A small image embedding model, trained from scratch.
Model: 14.9M parameters, 64-pixel images, arch vit, activation relu, patch size [8, 8], width 384.
Training: 19100 steps, held-out accuracy 100%.
Rows from block 2 of a small image embedding model, named by matrix and row number. Rows with one number belong to one neuron. Each number is 50 + 15 x the weight over its row's rms, rounded and kept within 0 to 99. All counts start at 0.
After each neuron's rows are labels from the 100 images, of 14848, where the neuron reaches its highest value: "colour at peak" is the nearest of a few named colours to the mean colour under the peak. Only what is clearly more common there than usual is listed. The data: microscope photos of single blood and bone marrow cells.
# fc1: MLP up (model.blocks.2.mlp.fc1.weight, 1152x384), inputs 234-272
# fc2: MLP down (model.blocks.2.mlp.fc2.weight, 384x1152, transposed), outputs 234-272

fc1.720:74 49 44 50 38 53 75 96 51 50 61 67 75 59 51 51 51 52 00 29 20 69 57 34 71 47 49 50 32 36 32 40 56 47 48 43 41 40 35
fc2.720:62 48 43 51 57 45 54 53 53 68 34 43 50 53 62 78 41 49 56 52 53 14 51 52 48 57 37 49 57 57 55 50 18 62 41 51 42 57 36
colour at peak: black

fc1.125:48 60 55 45 69 67 50 46 63 61 48 40 53 52 37 80 54 55 39 57 51 16 75 52 47 58 40 58 55 58 48 18 52 32 58 59 61 51 39
fc2.125:47 58 78 47 38 53 50 43 50 50 45 46 34 69 67 37 41 64 59 55 61 79 38 53 63 48 48 48 55 47 45 61 54 48 55 55 51 41 54
colour at peak: grey

fc1.492:53 52 53 51 52 57 60 84 18 43 45 51 33 50 45 70 65 31 63 49 20 52 32 41 45 35 51 37 48 70 62 44 55 56 17 75 40 00 97
fc2.492:57 52 59 49 46 55 55 35 47 50 56 47 55 56 50 67 46 41 51 61 15 71 49 37 55 73 00 45 25 42 48 51 49 59 58 51 37 52 58
colour at peak: grey

fc1.255:45 33 40 42 43 55 59 50 67 50 56 64 52 50 45 53 40 54 53 77 50 30 36 43 50 76 48 68 46 50 51 51 41 20 49 33 31 40 56
fc2.255:55 49 50 57 54 15 97 29 69 41 47 64 49 52 50 52 37 49 42 59 47 51 50 65 57 34 62 69 57 59 30 75 43 30 43 53 49 39 47
colour at peak: grey

fc1.282:90 55 61 29 50 55 87 65 71 33 48 67 50 97 63 43 00 74 35 70 54 54 38 56 64 46 68 37 37 51 55 52 58 65 43 51 37 36 22
fc2.282:65 50 55 69 68 89 46 44 45 83 56 38 59 86 38 49 47 22 50 39 41 50 50 38 45 57 17 47 35 43 50 50 45 44 12 60 55 52 61
colour at peak: grey

fc1.477:50 61 87 49 54 61 55 39 65 53 64 50 29 50 49 44 52 56 37 52 72 49 21 50 51 54 70 22 35 57 46 50 51 24 73 50 15 71 53
fc2.477:47 00 33 92 46 65 29 64 44 60 22 88 51 51 53 46 24 60 50 72 00 46 59 85 31 47 36 54 42 45 50 44 39 50 46 47 56 43 55
colour at peak: blue

fc1.436:50 58 54 56 41 61 65 77 52 50 38 45 34 35 40 52 37 78 45 49 44 48 57 51 51 48 31 58 61 54 31 41 20 50 51 43 51 51 77
fc2.436:43 44 46 48 46 22 77 52 63 50 51 47 58 55 47 07 35 38 56 49 52 46 63 49 48 73 51 51 52 49 51 53 54 45 57 51 58 76 38
colour at peak: grey

fc1.25:55 73 60 33 20 54 47 46 44 40 51 53 53 32 45 38 63 39 50 99 23 93 32 80 51 39 28 52 78 39 55 57 57 45 52 48 50 41 51
fc2.25:49 52 58 50 72 50 58 48 67 77 53 51 62 54 43 52 51 51 34 35 58 33 60 56 50 33 51 57 58 54 48 46 14 30 50 39 54 48 64
colour at peak: grey

fc1.74:51 51 23 43 31 49 57 52 52 26 49 51 44 45 80 53 47 54 63 49 52 52 31 46 43 37 36 59 53 50 39 20 14 39 56 24 50 72 50
fc2.74:54 53 55 37 82 61 63 54 42 48 51 53 22 55 46 61 55 50 40 51 41 46 04 73 52 45 75 42 61 45 49 51 28 52 39 44 52 73 43
colour at peak: pink

fc1.178:32 11 52 43 60 61 38 43 25 51 69 37 63 57 58 82 21 35 43 48 66 56 50 23 68 38 10 18 45 50 49 49 51 45 56 55 54 35 50
fc2.178:62 52 40 30 44 66 59 50 27 47 94 55 49 44 52 52 79 54 93 39 99 47 73 40 44 49 59 53 57 51 62 44 81 61 55 52 55 50 50
colour at peak: blue

fc1.369:35 56 21 38 54 45 56 46 47 18 39 52 40 73 53 18 41 66 46 49 51 78 54 23 68 58 40 40 42 47 43 40 79 48 80 46 47 53 26
fc2.369:55 63 42 39 48 60 37 44 44 34 49 36 25 22 51 61 48 55 55 32 88 28 43 52 57 65 58 59 07 48 50 53 34 44 74 58 73 50 54
colour at peak: purple

fc1.13:57 44 43 48 43 48 45 49 54 52 62 56 47 51 43 51 58 48 65 50 89 49 54 42 58 55 47 57 82 25 39 50 51 49 28 52 50 49 53
fc2.13:36 51 12 52 30 59 38 60 51 54 40 48 78 47 41 17 59 53 56 47 28 40 68 53 25 51 61 51 36 45 41 61 50 51 52 54 58 37 45
colour at peak: pink

fc1.678:50 66 51 99 66 55 47 61 30 32 56 57 49 42 37 56 48 50 51 62 35 51 52 45 47 50 49 77 49 53 41 34 52 64 21 57 50 20 55
fc2.678:46 55 46 52 50 44 72 47 45 54 39 51 51 47 51 53 37 47 44 55 30 52 51 62 50 46 47 28 18 50 51 67 26 59 51 51 40 36 73
colour at peak: grey

fc1.408:51 54 55 42 60 44 50 44 45 46 76 29 29 65 44 58 55 38 50 80 44 53 24 44 52 52 50 49 86 49 72 63 22 60 54 54 49 58 93
fc2.408:48 50 44 72 47 46 75 44 59 44 46 27 47 49 48 51 44 24 56 63 61 55 60 46 61 41 56 48 41 58 50 52 77 35 50 85 65 24 49
colour at peak: grey

fc1.375:48 56 49 54 38 48 69 39 59 36 59 74 41 26 50 29 52 33 50 54 47 48 27 49 95 52 50 48 46 48 64 51 57 62 27 49 49 50 63
fc2.375:27 50 48 50 44 39 60 51 61 32 59 64 42 51 43 59 43 62 46 82 61 54 48 45 34 55 47 52 20 83 99 51 48 44 43 72 63 64 36
colour at peak: white

fc1.299:56 37 48 46 63 79 71 57 00 48 24 51 45 63 62 48 60 52 56 52 54 23 31 52 43 15 52 71 53 53 48 53 22 53 65 60 41 61 61
fc2.299:54 41 47 40 29 50 02 49 57 54 41 25 48 58 46 65 49 64 40 62 28 50 70 37 69 41 40 53 28 30 40 49 44 60 55 39 47 31 71
colour at peak: grey

fc1.298:65 92 53 41 37 50 79 66 48 51 50 58 54 41 55 39 73 57 66 51 48 42 49 39 19 58 29 49 37 57 00 46 23 46 53 50 72 55 58
fc2.298:13 56 40 52 44 93 40 61 29 53 66 62 80 70 53 42 68 38 40 55 24 53 36 50 63 55 47 60 41 50 43 41 44 53 44 62 27 50 28
colour at peak: white

fc1.460:64 43 64 45 53 48 54 51 46 63 50 77 47 41 91 82 65 49 47 66 49 54 40 55 42 40 58 65 51 62 66 73 24 11 50 03 52 52 21
fc2.460:51 68 47 00 34 13 45 34 41 32 47 44 46 55 25 54 25 56 42 43 43 68 48 58 04 47 47 48 57 53 46 29 65 76 42 63 67 53 63
colour at peak: blue

fc1.265:41 48 40 54 44 49 34 48 50 48 47 59 59 23 43 48 69 55 47 43 51 50 45 69 68 49 65 43 60 32 43 51 50 59 42 52 42 40 37
fc2.265:45 56 61 49 26 59 44 35 19 29 49 55 63 79 15 60 44 30 38 59 47 00 71 20 59 38 41 39 27 66 47 64 27 59 65 55 48 50 50
colour at peak: grey

fc1.444:31 53 50 58 71 62 49 65 61 48 09 49 45 51 64 65 59 57 41 07 46 50 44 73 50 54 39 59 51 44 25 47 35 49 56 48 42 30 45
fc2.444:42 55 78 59 50 48 62 48 48 57 77 51 36 50 73 59 30 53 36 52 28 33 42 55 45 66 50 46 81 55 42 26 57 67 48 62 34 57 67
colour at peak: grey

fc1.241:61 51 59 61 63 35 55 29 58 69 09 45 57 53 59 61 52 58 27 57 51 19 37 36 28 46 50 46 57 62 48 21 54 52 50 35 44 36 76
fc2.241:50 43 78 55 57 99 49 35 58 64 50 47 35 63 65 44 51 23 40 46 47 51 49 50 47 41 44 51 22 48 50 39 37 43 57 47 49 45 43
colour at peak: grey

fc1.344:46 47 52 38 68 52 15 48 38 52 50 72 63 52 47 49 30 50 48 46 76 46 45 61 49 37 32 22 50 49 66 67 45 42 43 72 10 41 51
fc2.344:37 80 52 62 33 44 47 62 24 53 51 40 40 84 48 55 54 44 77 57 37 23 58 49 60 54 30 58 78 54 51 82 37 50 68 62 51 60 27
colour at peak: purple

fc1.223:34 52 36 46 53 53 49 19 52 63 53 56 32 50 64 65 15 52 51 89 72 40 51 34 46 40 46 71 50 67 57 33 25 31 46 52 01 38 49
fc2.223:06 48 57 57 67 49 46 49 50 57 63 53 53 59 69 54 42 41 39 44 41 58 99 65 64 28 64 56 54 97 43 55 57 68 71 75 41 47 38
colour at peak: grey

fc1.82:85 70 55 56 71 51 52 65 39 44 42 53 48 53 38 52 48 50 70 30 47 51 42 66 03 64 68 90 25 44 40 39 47 56 49 53 54 04 45
fc2.82:50 43 48 44 82 52 46 45 60 78 48 44 49 51 50 36 48 38 48 37 54 31 33 67 51 48 48 51 50 59 32 38 61 11 44 32 76 55 75
colour at peak: grey

fc1.693:32 36 51 46 56 47 67 51 53 68 61 54 44 47 51 42 49 53 32 72 84 51 50 50 47 44 45 43 37 60 53 73 55 35 49 46 24 68 49
fc2.693:59 49 51 35 51 60 11 62 49 65 31 49 64 28 34 78 49 67 50 73 44 40 47 44 30 54 22 51 97 57 50 91 50 49 45 37 58 54 50
colour at peak: grey

fc1.550:49 55 48 56 79 39 56 53 57 41 54 32 25 53 28 54 63 59 51 50 47 35 43 54 13 24 68 50 49 32 72 54 54 49 19 72 43 15 41
fc2.550:37 67 67 57 44 40 51 42 36 44 38 18 71 32 50 63 51 50 40 62 63 33 57 07 66 29 53 46 50 13 46 58 28 45 39 38 38 25 71
colour at peak: black

fc1.346:33 56 59 47 56 60 50 50 27 57 42 55 55 43 73 55 59 57 45 50 76 47 81 62 31 18 48 52 61 50 82 64 43 57 40 05 96 57 49
fc2.346:59 66 35 62 58 60 39 45 51 51 54 44 50 53 14 49 50 40 53 58 23 52 18 46 52 50 31 53 49 26 58 32 63 49 64 50 41 57 43
colour at peak: white

fc1.11:98 58 50 51 51 33 61 42 41 82 44 50 55 72 48 46 57 37 41 61 58 59 55 55 56 50 29 41 65 54 65 26 60 51 43 48 30 63 56
fc2.11:52 47 48 40 50 40 67 50 48 50 48 55 45 57 50 69 47 50 40 56 58 63 94 47 41 45 55 29 52 59 55 43 50 78 62 52 54 50 61
colour at peak: grey

fc1.30:53 64 72 59 46 63 49 73 47 47 47 51 43 28 53 53 41 20 30 57 46 54 33 53 40 36 93 45 65 40 47 58 59 00 42 50 65 66 47
fc2.30:46 14 47 73 72 26 52 70 45 50 00 18 40 44 53 04 51 58 30 77 50 51 55 64 05 52 53 50 43 52 58 65 42 55 52 37 40 42 81
colour at peak: pink