config = dict(
    arch='vit',
    model='image embedding model',
    dataset='microscope photos of single blood and bone marrow cells',
    train_examples=194171,
    image_size=64,
    crop_scale_min=1,
    horizontal_flip=True,
    cutout=0.4,
    targets=['smear'],
    num_classes=2,
    embedding_dim=192,
    norm='layernorm',
    norm_position='pre',
    hidden_act='relu',
    mlp_ratio=3,
    head_dim=64,
    fused_qkv=True,
    bias='none',
    qk_norm=False,
    parallel_block=False,
    inner_norm=False,
    drop_path=0.15,
    patch_size=[8, 8],
    conv_stem=False,
    layers=10,
    width=384,
    positions='conv',
    pooling='class_token',
    am_softmax_margin=0.1,
    am_softmax_scale=16,
    init='torch_default',
    residual_init='none',
    optimizer='soap',
    beta2=0.999,
    learning_rate=0.0016,
    beta1=0.95,
    shampoo_beta=0.95,
    eps=1e-08,
    precondition_frequency=20,
    max_precond_dim=1536,
    one_sided=False,
    adamw_lr_other_params=0.00072,
    gradient_noise=0.1,
    l1_shrink=0.01,
    max_steps=19100,
    batch_size=256,
    epochs=25.2,
    lr_schedule='wsd',
    decay_fraction=0.2,
    final_lr_fraction=0.1,
    warmup_steps=380,
    weight_decay=0.2,
    adamw_weight_decay_other_params=0,
)
Rows from block 2 of a small image embedding model, named by matrix and row number. Rows with one number belong to one neuron. Each number is 128 + 24 x the weight over its row's rms, rounded and kept within 0 to 255. All counts start at 0. Numbers have three digits each. After the name is the row's rms in percent of the matrix's.
After each neuron's rows are labels from the 100 images, of 14848, where the neuron reaches its highest value: "top examples" is what is common among them; "colour at peak" is the nearest of a few named colours to the mean colour under the peak. Only what is clearly more common there than usual is listed. The data: microscope photos of single blood and bone marrow cells. In brackets: how many of the 100.
# fc1: MLP up (model.blocks.2.mlp.fc1.weight, 1152x384), inputs 234-272
# fc2: MLP down (model.blocks.2.mlp.fc2.weight, 384x1152, transposed), outputs 234-272

fc1.61 103:080121123140103143094122101131136129119128143138132084130162124129136137138108130212112119111106189161114149113126127
fc2.61 100:131101122145148141113132124125138150127171133136147121167160092100124185128146127131117124129123093145105113117134142
top examples: cell type: artefact (48)
colour at peak: purple (95)

fc1.597 090:114198152124127136115151147141119160122128125118147137126169131099143228124128131140125188130149140110122094132115123
fc2.597 097:132091136156111177105178149127135092135110111102129139089130135133128133169098117124131140106126121141128094140133121
top examples: cell type: eosinophil (36)
colour at peak: purple (90)

fc1.138 099:084128122154132126128158128122123095150135170168131134180115119125135190060153199161116128117130142128121118163128107
fc2.138 112:127133120118162133142130133126119168124130102067103144151108136132131128137121139025124122110124126128132114142128157
top examples: cell type: artefact (39)
colour at peak: purple (82)

fc1.714 112:161121192177127128067152165112171101125157138145142160144131132087122088139132172132118111142120132118112152132118128
fc2.714 110:111092135158094142133129154102126131126127043118131110118143102136113122131127117099164099128140075132145109121163120
top examples: cell type: artefact (30)
colour at peak: purple (68)

fc1.131 095:166145169130169129128123151102191087145123156137129127129129155056046118158128123142120156122150118129100185112125136
fc2.131 097:110120153109129111128167106177153180131137181112217122056127099101090124110134130117138141195097140134166146161138116
top examples: cell type: lymphocyte (50)
colour at peak: white (48)

fc1.546 106:148145122136206172137173126120159129108121076121159129128098132151091153136147144137123151120142155193123134092154130
fc2.546 096:131142114134132121140129104142111161149127153122119138121106108126131128128085166105132128132150124117082144129103111
top examples: cell type: erythroblast (34)
colour at peak: blue (42)

fc1.102 101:117133095130154153117094096133089124139158171131125090123071145088164114193087143145070125179116172145156110174110121
fc2.102 104:211151121133091126155128139127112088029118156101065128112119150131138150119148102168168125118111141128130102126146120
top examples: cell type: segmented neutrophil (41)
colour at peak: purple (94)

fc1.667 094:113101133115116159141143134124171129128125123132126125091140128143129133078128103116084133130139129133108113156113178
fc2.667 099:130133136109130137132097168128091116143115137140120147139127133095128128126117115148123157140137124146144131131143110
top examples: cell type: erythroblast (39)
colour at peak: blue (37); black (34)

fc1.52 105:128096144121140149133133135112144128096127112119143112118097114180112119167155110098080096129119120113084145132137135
fc2.52 099:118109101145097111149095131125091146179151126126129112106095139148107141145112127159130125143143125095118130167075140
top examples: cell type: erythroblast (32)
colour at peak: blue (57)

fc1.28 106:135062082124144112128132125147125188140125144134132127156172125089127113131150128130114147129138148106129127092118127
fc2.28 103:152105210103084127083125129123171086092163105121154131091150117170129129113122120135139114134084112092129118151125191
top examples: smear: peripheral blood (40)
colour at peak: purple (55)

fc1.765 094:116049110137133176126128078129127169141069097123131119162144130129128091106129124132123144128128095115197129144127094
fc2.765 097:124149131137137151190130156120144138125109139126148134135134150116148124126144179130079128151138116140054133126130102
top examples: smear: peripheral blood (62)
colour at peak: white (55)

fc1.186 090:143124195080118121118101115131127154163166102136110125130156139059060121125150128133169074176083104123128131114158125
fc2.186 089:104149145126167185090150127094109126174128052127141114125140100155112131145120142130132110145142119142119076134118161
top examples: smear: peripheral blood (98)
colour at peak: pink (73)

fc1.328 099:129107127162176073117111127131118122085110160123085132131165117089185103129156124143111125183138135101107109139126131
fc2.328 085:118105175123128128115067146127125132137150128114135176097125176120133114154146128131132173128137143122160120134122089
top examples: cell type: lymphocyte (38)
colour at peak: white (53)

fc1.389 098:130112113123125131121155139116129118130139132145121143126103124124105130112108126159152117183127123111131128117129131
fc2.389 096:133160131163130106171110112057132133131125099119128141135132144128129097120065094126110105096135130108136130145125097
top examples: cell type: erythroblast (33)
colour at peak: grey (76)

fc1.161 096:138137134103118131130131125113166108137132140102129116103172144089126141136123052128141125108109141161134102137123156
fc2.161 089:146137152126046133129057123130112119125140129125186124106093131117163124134121114144141114118071130063092119084143132
top examples: cell type: erythroblast (35)
colour at peak: grey (83)

fc1.274 101:134128163152122100156188131153118131115128120151064130107129156126132154127128109169102128138124110120123108153144059
fc2.274 100:129126128149114125140133135127146153101126128162139097105128120150151069179108138126092127139135136123096100094106135
top examples: cell type: erythroblast (32)
colour at peak: blue (61)

fc1.320 107:073126126127130118095142144135140107096115148143131125128170123148121102129121165139176129139134153138092138128123097
fc2.320 103:103152126122147121145116190159126169082127149121110116115137138143137128145141138059130113117116115139128085126150138
top examples: smear: peripheral blood (69); cell type: segmented neutrophil (43)
colour at peak: white (55)

fc1.726 092:127201122071137091135109134124133175100123079120146132071106147160129120124116131125120087060127097112120110085135156
fc2.726 104:130102055118149094097128137127147119158128151129169118104159092122120146128083128129141103136138114080097128090119127
top examples: smear: peripheral blood (74)
colour at peak: white (83)

fc1.151 100:117127135134125096123198162149112126106100115107114125131088140126107129129200103146149125139163143114144151115135122
fc2.151 096:131108122128218160105113128114161130161150141161105095103149133158135127124103130149133133081133130132192133127173089
top examples: cell type: promyelocyte (27)
colour at peak: grey (93)

fc1.224 100:122135121150128147134123126180128111147127153109142122129119133151145135107117148152141119127128075125148184108138168
fc2.224 101:124120120124128138155134186140156157155096113146150111135137096123125142122088128121138147107104085099126125121150113
top examples: cell type: lymphocyte (45)
colour at peak: grey (85)

fc1.602 095:167158110190134128126094123130091115128134152109134109133107128116204086097148090148178101098153119133127145130127138
fc2.602 097:128114151079080121101159108138136135129142100131077106117118150116123128176152117122099127154145134147123145125091125
top examples: cell type: lymphocyte (35)
colour at peak: grey (61)

fc1.365 108:130124107189226100129068132158156104131124116143093145098116123114125119196144115095115136139116105136076051132143133
fc2.365 100:176121120106128143126148129186116134127124106100115142145122161144129159135146170186181145114147094103106157175098115
top examples: smear: peripheral blood (97)
colour at peak: purple (66)

fc1.267 098:137121121136122130126157139131119112145134175137112094116092136145134142127148115139129107132120140128132132117125117
fc2.267 095:117118131123047110167106117128089138140149090075103132140121134122127143142125077135117133115124131159147125123144130
top examples: cell type: artefact (28)
colour at peak: pink (63)

fc1.559 102:139134129127131158149140147146114150133148129128127145087123129097137207153082129123132120113131102093138130139131128
fc2.559 102:133152102162077096129128145168108136084084131141122142090153116145133133138137153094117141208121105097121161110106132
top examples: cell type: lymphocyte (41)
colour at peak: grey (63)

fc1.616 123:122140123147147116169113116099139128115127120096120121124127131105139159133102120082152134128104132130076164145133111
fc2.616 104:132124202146091084123138167101128120160145099133142125136130213108114085187127077169129088136080116118111088128137142
top examples: cell type: lymphocyte (40)
colour at peak: grey (66)

fc1.284 098:076130158111125095108131134132124127129136149081118146125144097155147141145147145132160128127147114129077121105115093
fc2.284 101:089162122121051103101140128160118158119127135114138154130119109149116146135158170132094102097133134100133122177120110
top examples: cell type: segmented neutrophil (63)
colour at peak: purple (63)

fc1.632 094:130095142144131125107155115138112180128156124130129114186200151097128131165121135108089165130114120145129104118128113
fc2.632 100:128091132124134118135125124122155059130100146119197098111127096127136129044108123160091095103120163034107128152123124
top examples: cell type: segmented neutrophil (42); smear: peripheral blood (38)
colour at peak: pink (70)

fc1.685 095:109103163132131150147092137119136143124127093157128120069094090117147136095128119099066120090108111131126118119117142
fc2.685 093:121132140123113119112134109127093133129130128146107113139133122158218056121125156134132138133120137137099160124124111
top examples: smear: peripheral blood (87)
colour at peak: white (67)

fc1.728 103:183106132165140122082128105128131160170118138163028125118112124105140123124099112128150067136136129128112147118140133
fc2.728 107:127117162138130160140143165142144147128101117126142142136136100150122146194126133151130118121143128185129138082129119
top examples: smear: peripheral blood (98)
colour at peak: pink (64)

fc1.420 094:114114139128132112140131128129174162135161129107120129125114128145127067128100147183134125138104136126127153107108162
fc2.420 104:119127181145128163122140111113106115092128131142134097130130103128133100149195100111140114148129151052129088111095157
top examples: cell type: artefact (26)
colour at peak: white (52)

fc1.338 097:100113153142113134107167122117150119125134141185113127140179137128132143135145110103117132126138164127131128190139165
fc2.338 108:187133157154118110123174122038200134156125113127134146143131126118137107139137146101116117141151192141146090139156123
top examples: cell type: blast (26)
colour at peak: grey (46)

fc1.200 093:131124144135147137114129128148128155134122130125135137125162129111127139124127103092130128107115126114132184129158117
fc2.200 099:085157124123116120167127138140159152132117158138185131133126093111135105119119036103147140155127110131137133107115172
top examples: cell type: lymphocyte (34)
colour at peak: white (50); pink (50)

fc1.189 102:143095139132174138171132143129089107120148121110120141128108140131130119126126137125119126141121147136190131114130095
fc2.189 108:126134144127189136120070073118120122110118147127137148128140126179119116106107127131138087128112094131125140147164130
top examples: cell type: segmented neutrophil (41)
colour at peak: purple (77)

fc1.690 099:168147122125160117115145124121103115134131060126145129136151140095126122165148153128129089088107132137116175132144145
fc2.690 099:113106110129096072112121159081128129151130112130151117090126121126141141107138047133079121143122068164170171180128123
top examples: smear: peripheral blood (42)
colour at peak: purple (61)

fc1.194 100:067129129134112193136105088146127134140166142151176113164102089130118146113114128145108094071158174125130108099147108
fc2.194 108:169142125113118136117135102120114192123167133117122134133114123180164102154126111149135128137131089102129122127127147
top examples: smear: peripheral blood (97); cell type: myeloblast (54)
colour at peak: purple (99)

fc1.26 101:183108180131094129098118123121148120133138111087128142110124128131130126132040128115121063130099138123157128098136138
fc2.26 104:109123122132123059122118099126148137158128115128098123126119129084146149113096128130129124134129122132123127157146124
top examples: smear: peripheral blood (45); cell type: artefact (35)
colour at peak: white (63)

fc1.309 101:107138143113168154096118087143132139133149127096128101131138143136113136164168107135139119118141155112128127143136108
fc2.309 093:124130120176127043144120125138138148132146122121158123112096136149194108101111129126128099136100120118128129122084130
top examples: smear: peripheral blood (76); cell type: segmented neutrophil (46)
colour at peak: pink (72)

fc1.491 115:199123105097128101146130143114117129120110125106155135112136094116115171130118129065131125110101110102151187131119099
fc2.491 095:134133082103182130117059133104101127152197112121142067091191097136100160127130147079124109098127101159088130142109120
top examples: smear: peripheral blood (97); cell type: lymphocyte (36)
colour at peak: white (96)

fc1.451 101:098119146109120100133120127136125128122186124167103110133125139132140062110089120126189128134128098130130110102101134
fc2.451 096:123155129135133132127125009124107039114143123164101115119073117142163110123085158150099129090119128198112126130103131
top examples: cell type: lymphocyte (58)
colour at peak: white (75)

fc1.374 100:156125108129132136124128128097108136112117114100127116112128128128121100128073121129166120152102106130134129122144129
fc2.374 102:203097168113084121153156085147162113111135125183124132128162104103114133121128114110137131140095145134116104134127129
top examples: smear: peripheral blood (86); cell type: segmented neutrophil (42)
colour at peak: pink (79)

fc1.453 090:104118139159111139139114133133164129113153127128113126053086122091137175123119138150123083148089168099141106121135118
fc2.453 101:133124125127132132128146150123088138129118089130127140150119108090092090134137174094117131102137124119134166101129128
top examples: smear: peripheral blood (55); cell type: segmented neutrophil (42)
colour at peak: pink (60)

fc1.583 094:114151147161125105112117104114088129140084145118126111117124132163145117127178128120151126124160133132133126151102122
fc2.583 097:091171141168176177096124132118127137109130079185131144126083128147129095128117151128151128127122130148174134059133125
top examples: cell type: lymphocyte (40)
colour at peak: pink (57)

fc1.153 105:069130130114114123124149125135121101139122126111156123132134128122144129142127196134155134116139141118094119128148134
fc2.153 100:114153109178154089139104133132124144100127139157134178129135121158126097110155145127122122075127136143109111094168129
top examples: cell type: lymphocyte (39)
colour at peak: white (50)

fc1.423 105:133091118134144128088114129150095127141157125107112070154109141131131155134128132116158133147160200127174151133142106
fc2.423 098:117091103120154151185158112135129128126128128157127105128146088121089142122113137106144166112110093116112130131146132
top examples: cell type: artefact (56)
colour at peak: purple (90)

fc1.89 090:137142077145134140111134139146135160110136125123114114140131130112148149111184121151145123074127141133124160131120145
fc2.89 089:092083128124089121140139142093141125093127152137158122150135133116124103119142135114112133138128143129133094127191181
top examples: cell type: lymphocyte (35)
colour at peak: white (49)

fc1.171 107:142135106124130129151195134120127136144122156046130128196146114107157128130123125150126126133163141126158132055116130
fc2.171 101:131127077062165128165111117134131131127116123128094113125059083167142084152140121138172128093133131099136123126122103
top examples: cell type: segmented neutrophil (48)
colour at peak: purple (62)

fc1.175 090:123120125173125188138108151136150108140077120122101114125138131140120127127118120109125128107100080162127128095102121
fc2.175 096:121130118168127135120164151160117164123136122199117139148142080126134106115167153133128123094148129172141199241141129
top examples: cell type: erythroblast (33)
colour at peak: blue (32); brown (28)

fc1.668 094:174134129126125127122156158128163154130131142161129115155134144150157116100121098127148130160128107102121182145114086
fc2.668 097:150151169158140148118129134116077115104112112145113149137132138159121110136112111189097108130135125120172085110124113
top examples: cell type: erythroblast (40)
colour at peak: grey (46)

fc1.246 102:123193148130147151105150126122143153120147130144134140167162160130094126150106128118147113125159160138112103135119075
fc2.246 094:139143126131128188096139134128114138099135098120112128123127103159122129103129133153122180112123080136130126110124102
top examples: cell type: erythroblast (47)
colour at peak: pink (62)

fc1.677 125:100168143174144152145150114134136157141150114173115088153127119131136146138172163124023155142120126110141122133123140
fc2.677 112:145086136102127144135115124095116166127142134130113141144174132127117131059106127101125132124128098129125148109131133
top examples: cell type: eosinophil (54)
colour at peak: purple (67)

fc1.663 098:133087128152146136125115171133157081091126140131121141140150195127116114121168121130177120183175052152084145131124149
fc2.663 096:137117147126132079133158078132070119117135139110127073125139144138126108143083137118085124124124142089131120123129114
top examples: cell type: lymphocyte (38)
colour at peak: grey (91)

fc1.295 108:141107123118109094184131044129115000138128128125094126112175125133125120147107115125134126133145110090110112117110127
fc2.295 093:130128125125144123158189166123120118133125135150116131124157135096157115155122090119147122167120130124135095134127176
top examples: cell type: lymphocyte (51)
colour at peak: white (70)

fc1.625 090:143127129129130116128131159163127115130098127079139121145166141106151090141157152125109142142113080131128128162113108
fc2.625 094:130131115144153079121120129152147087130107089133109131133109127139110146135096127141110152137104111099133120141136145
top examples: cell type: lymphocyte (49)
colour at peak: white (95)

fc1.501 096:127130144108143122149085138132102153129128147085102109117128128166118107163052141131127119133105113123090125146123122
fc2.501 100:105122129123124140133104128130134127124141139127060159093099122122145118135123100104130185096129148101130118133114129
top examples: smear: peripheral blood (100); cell type: segmented neutrophil (42)
colour at peak: white (100)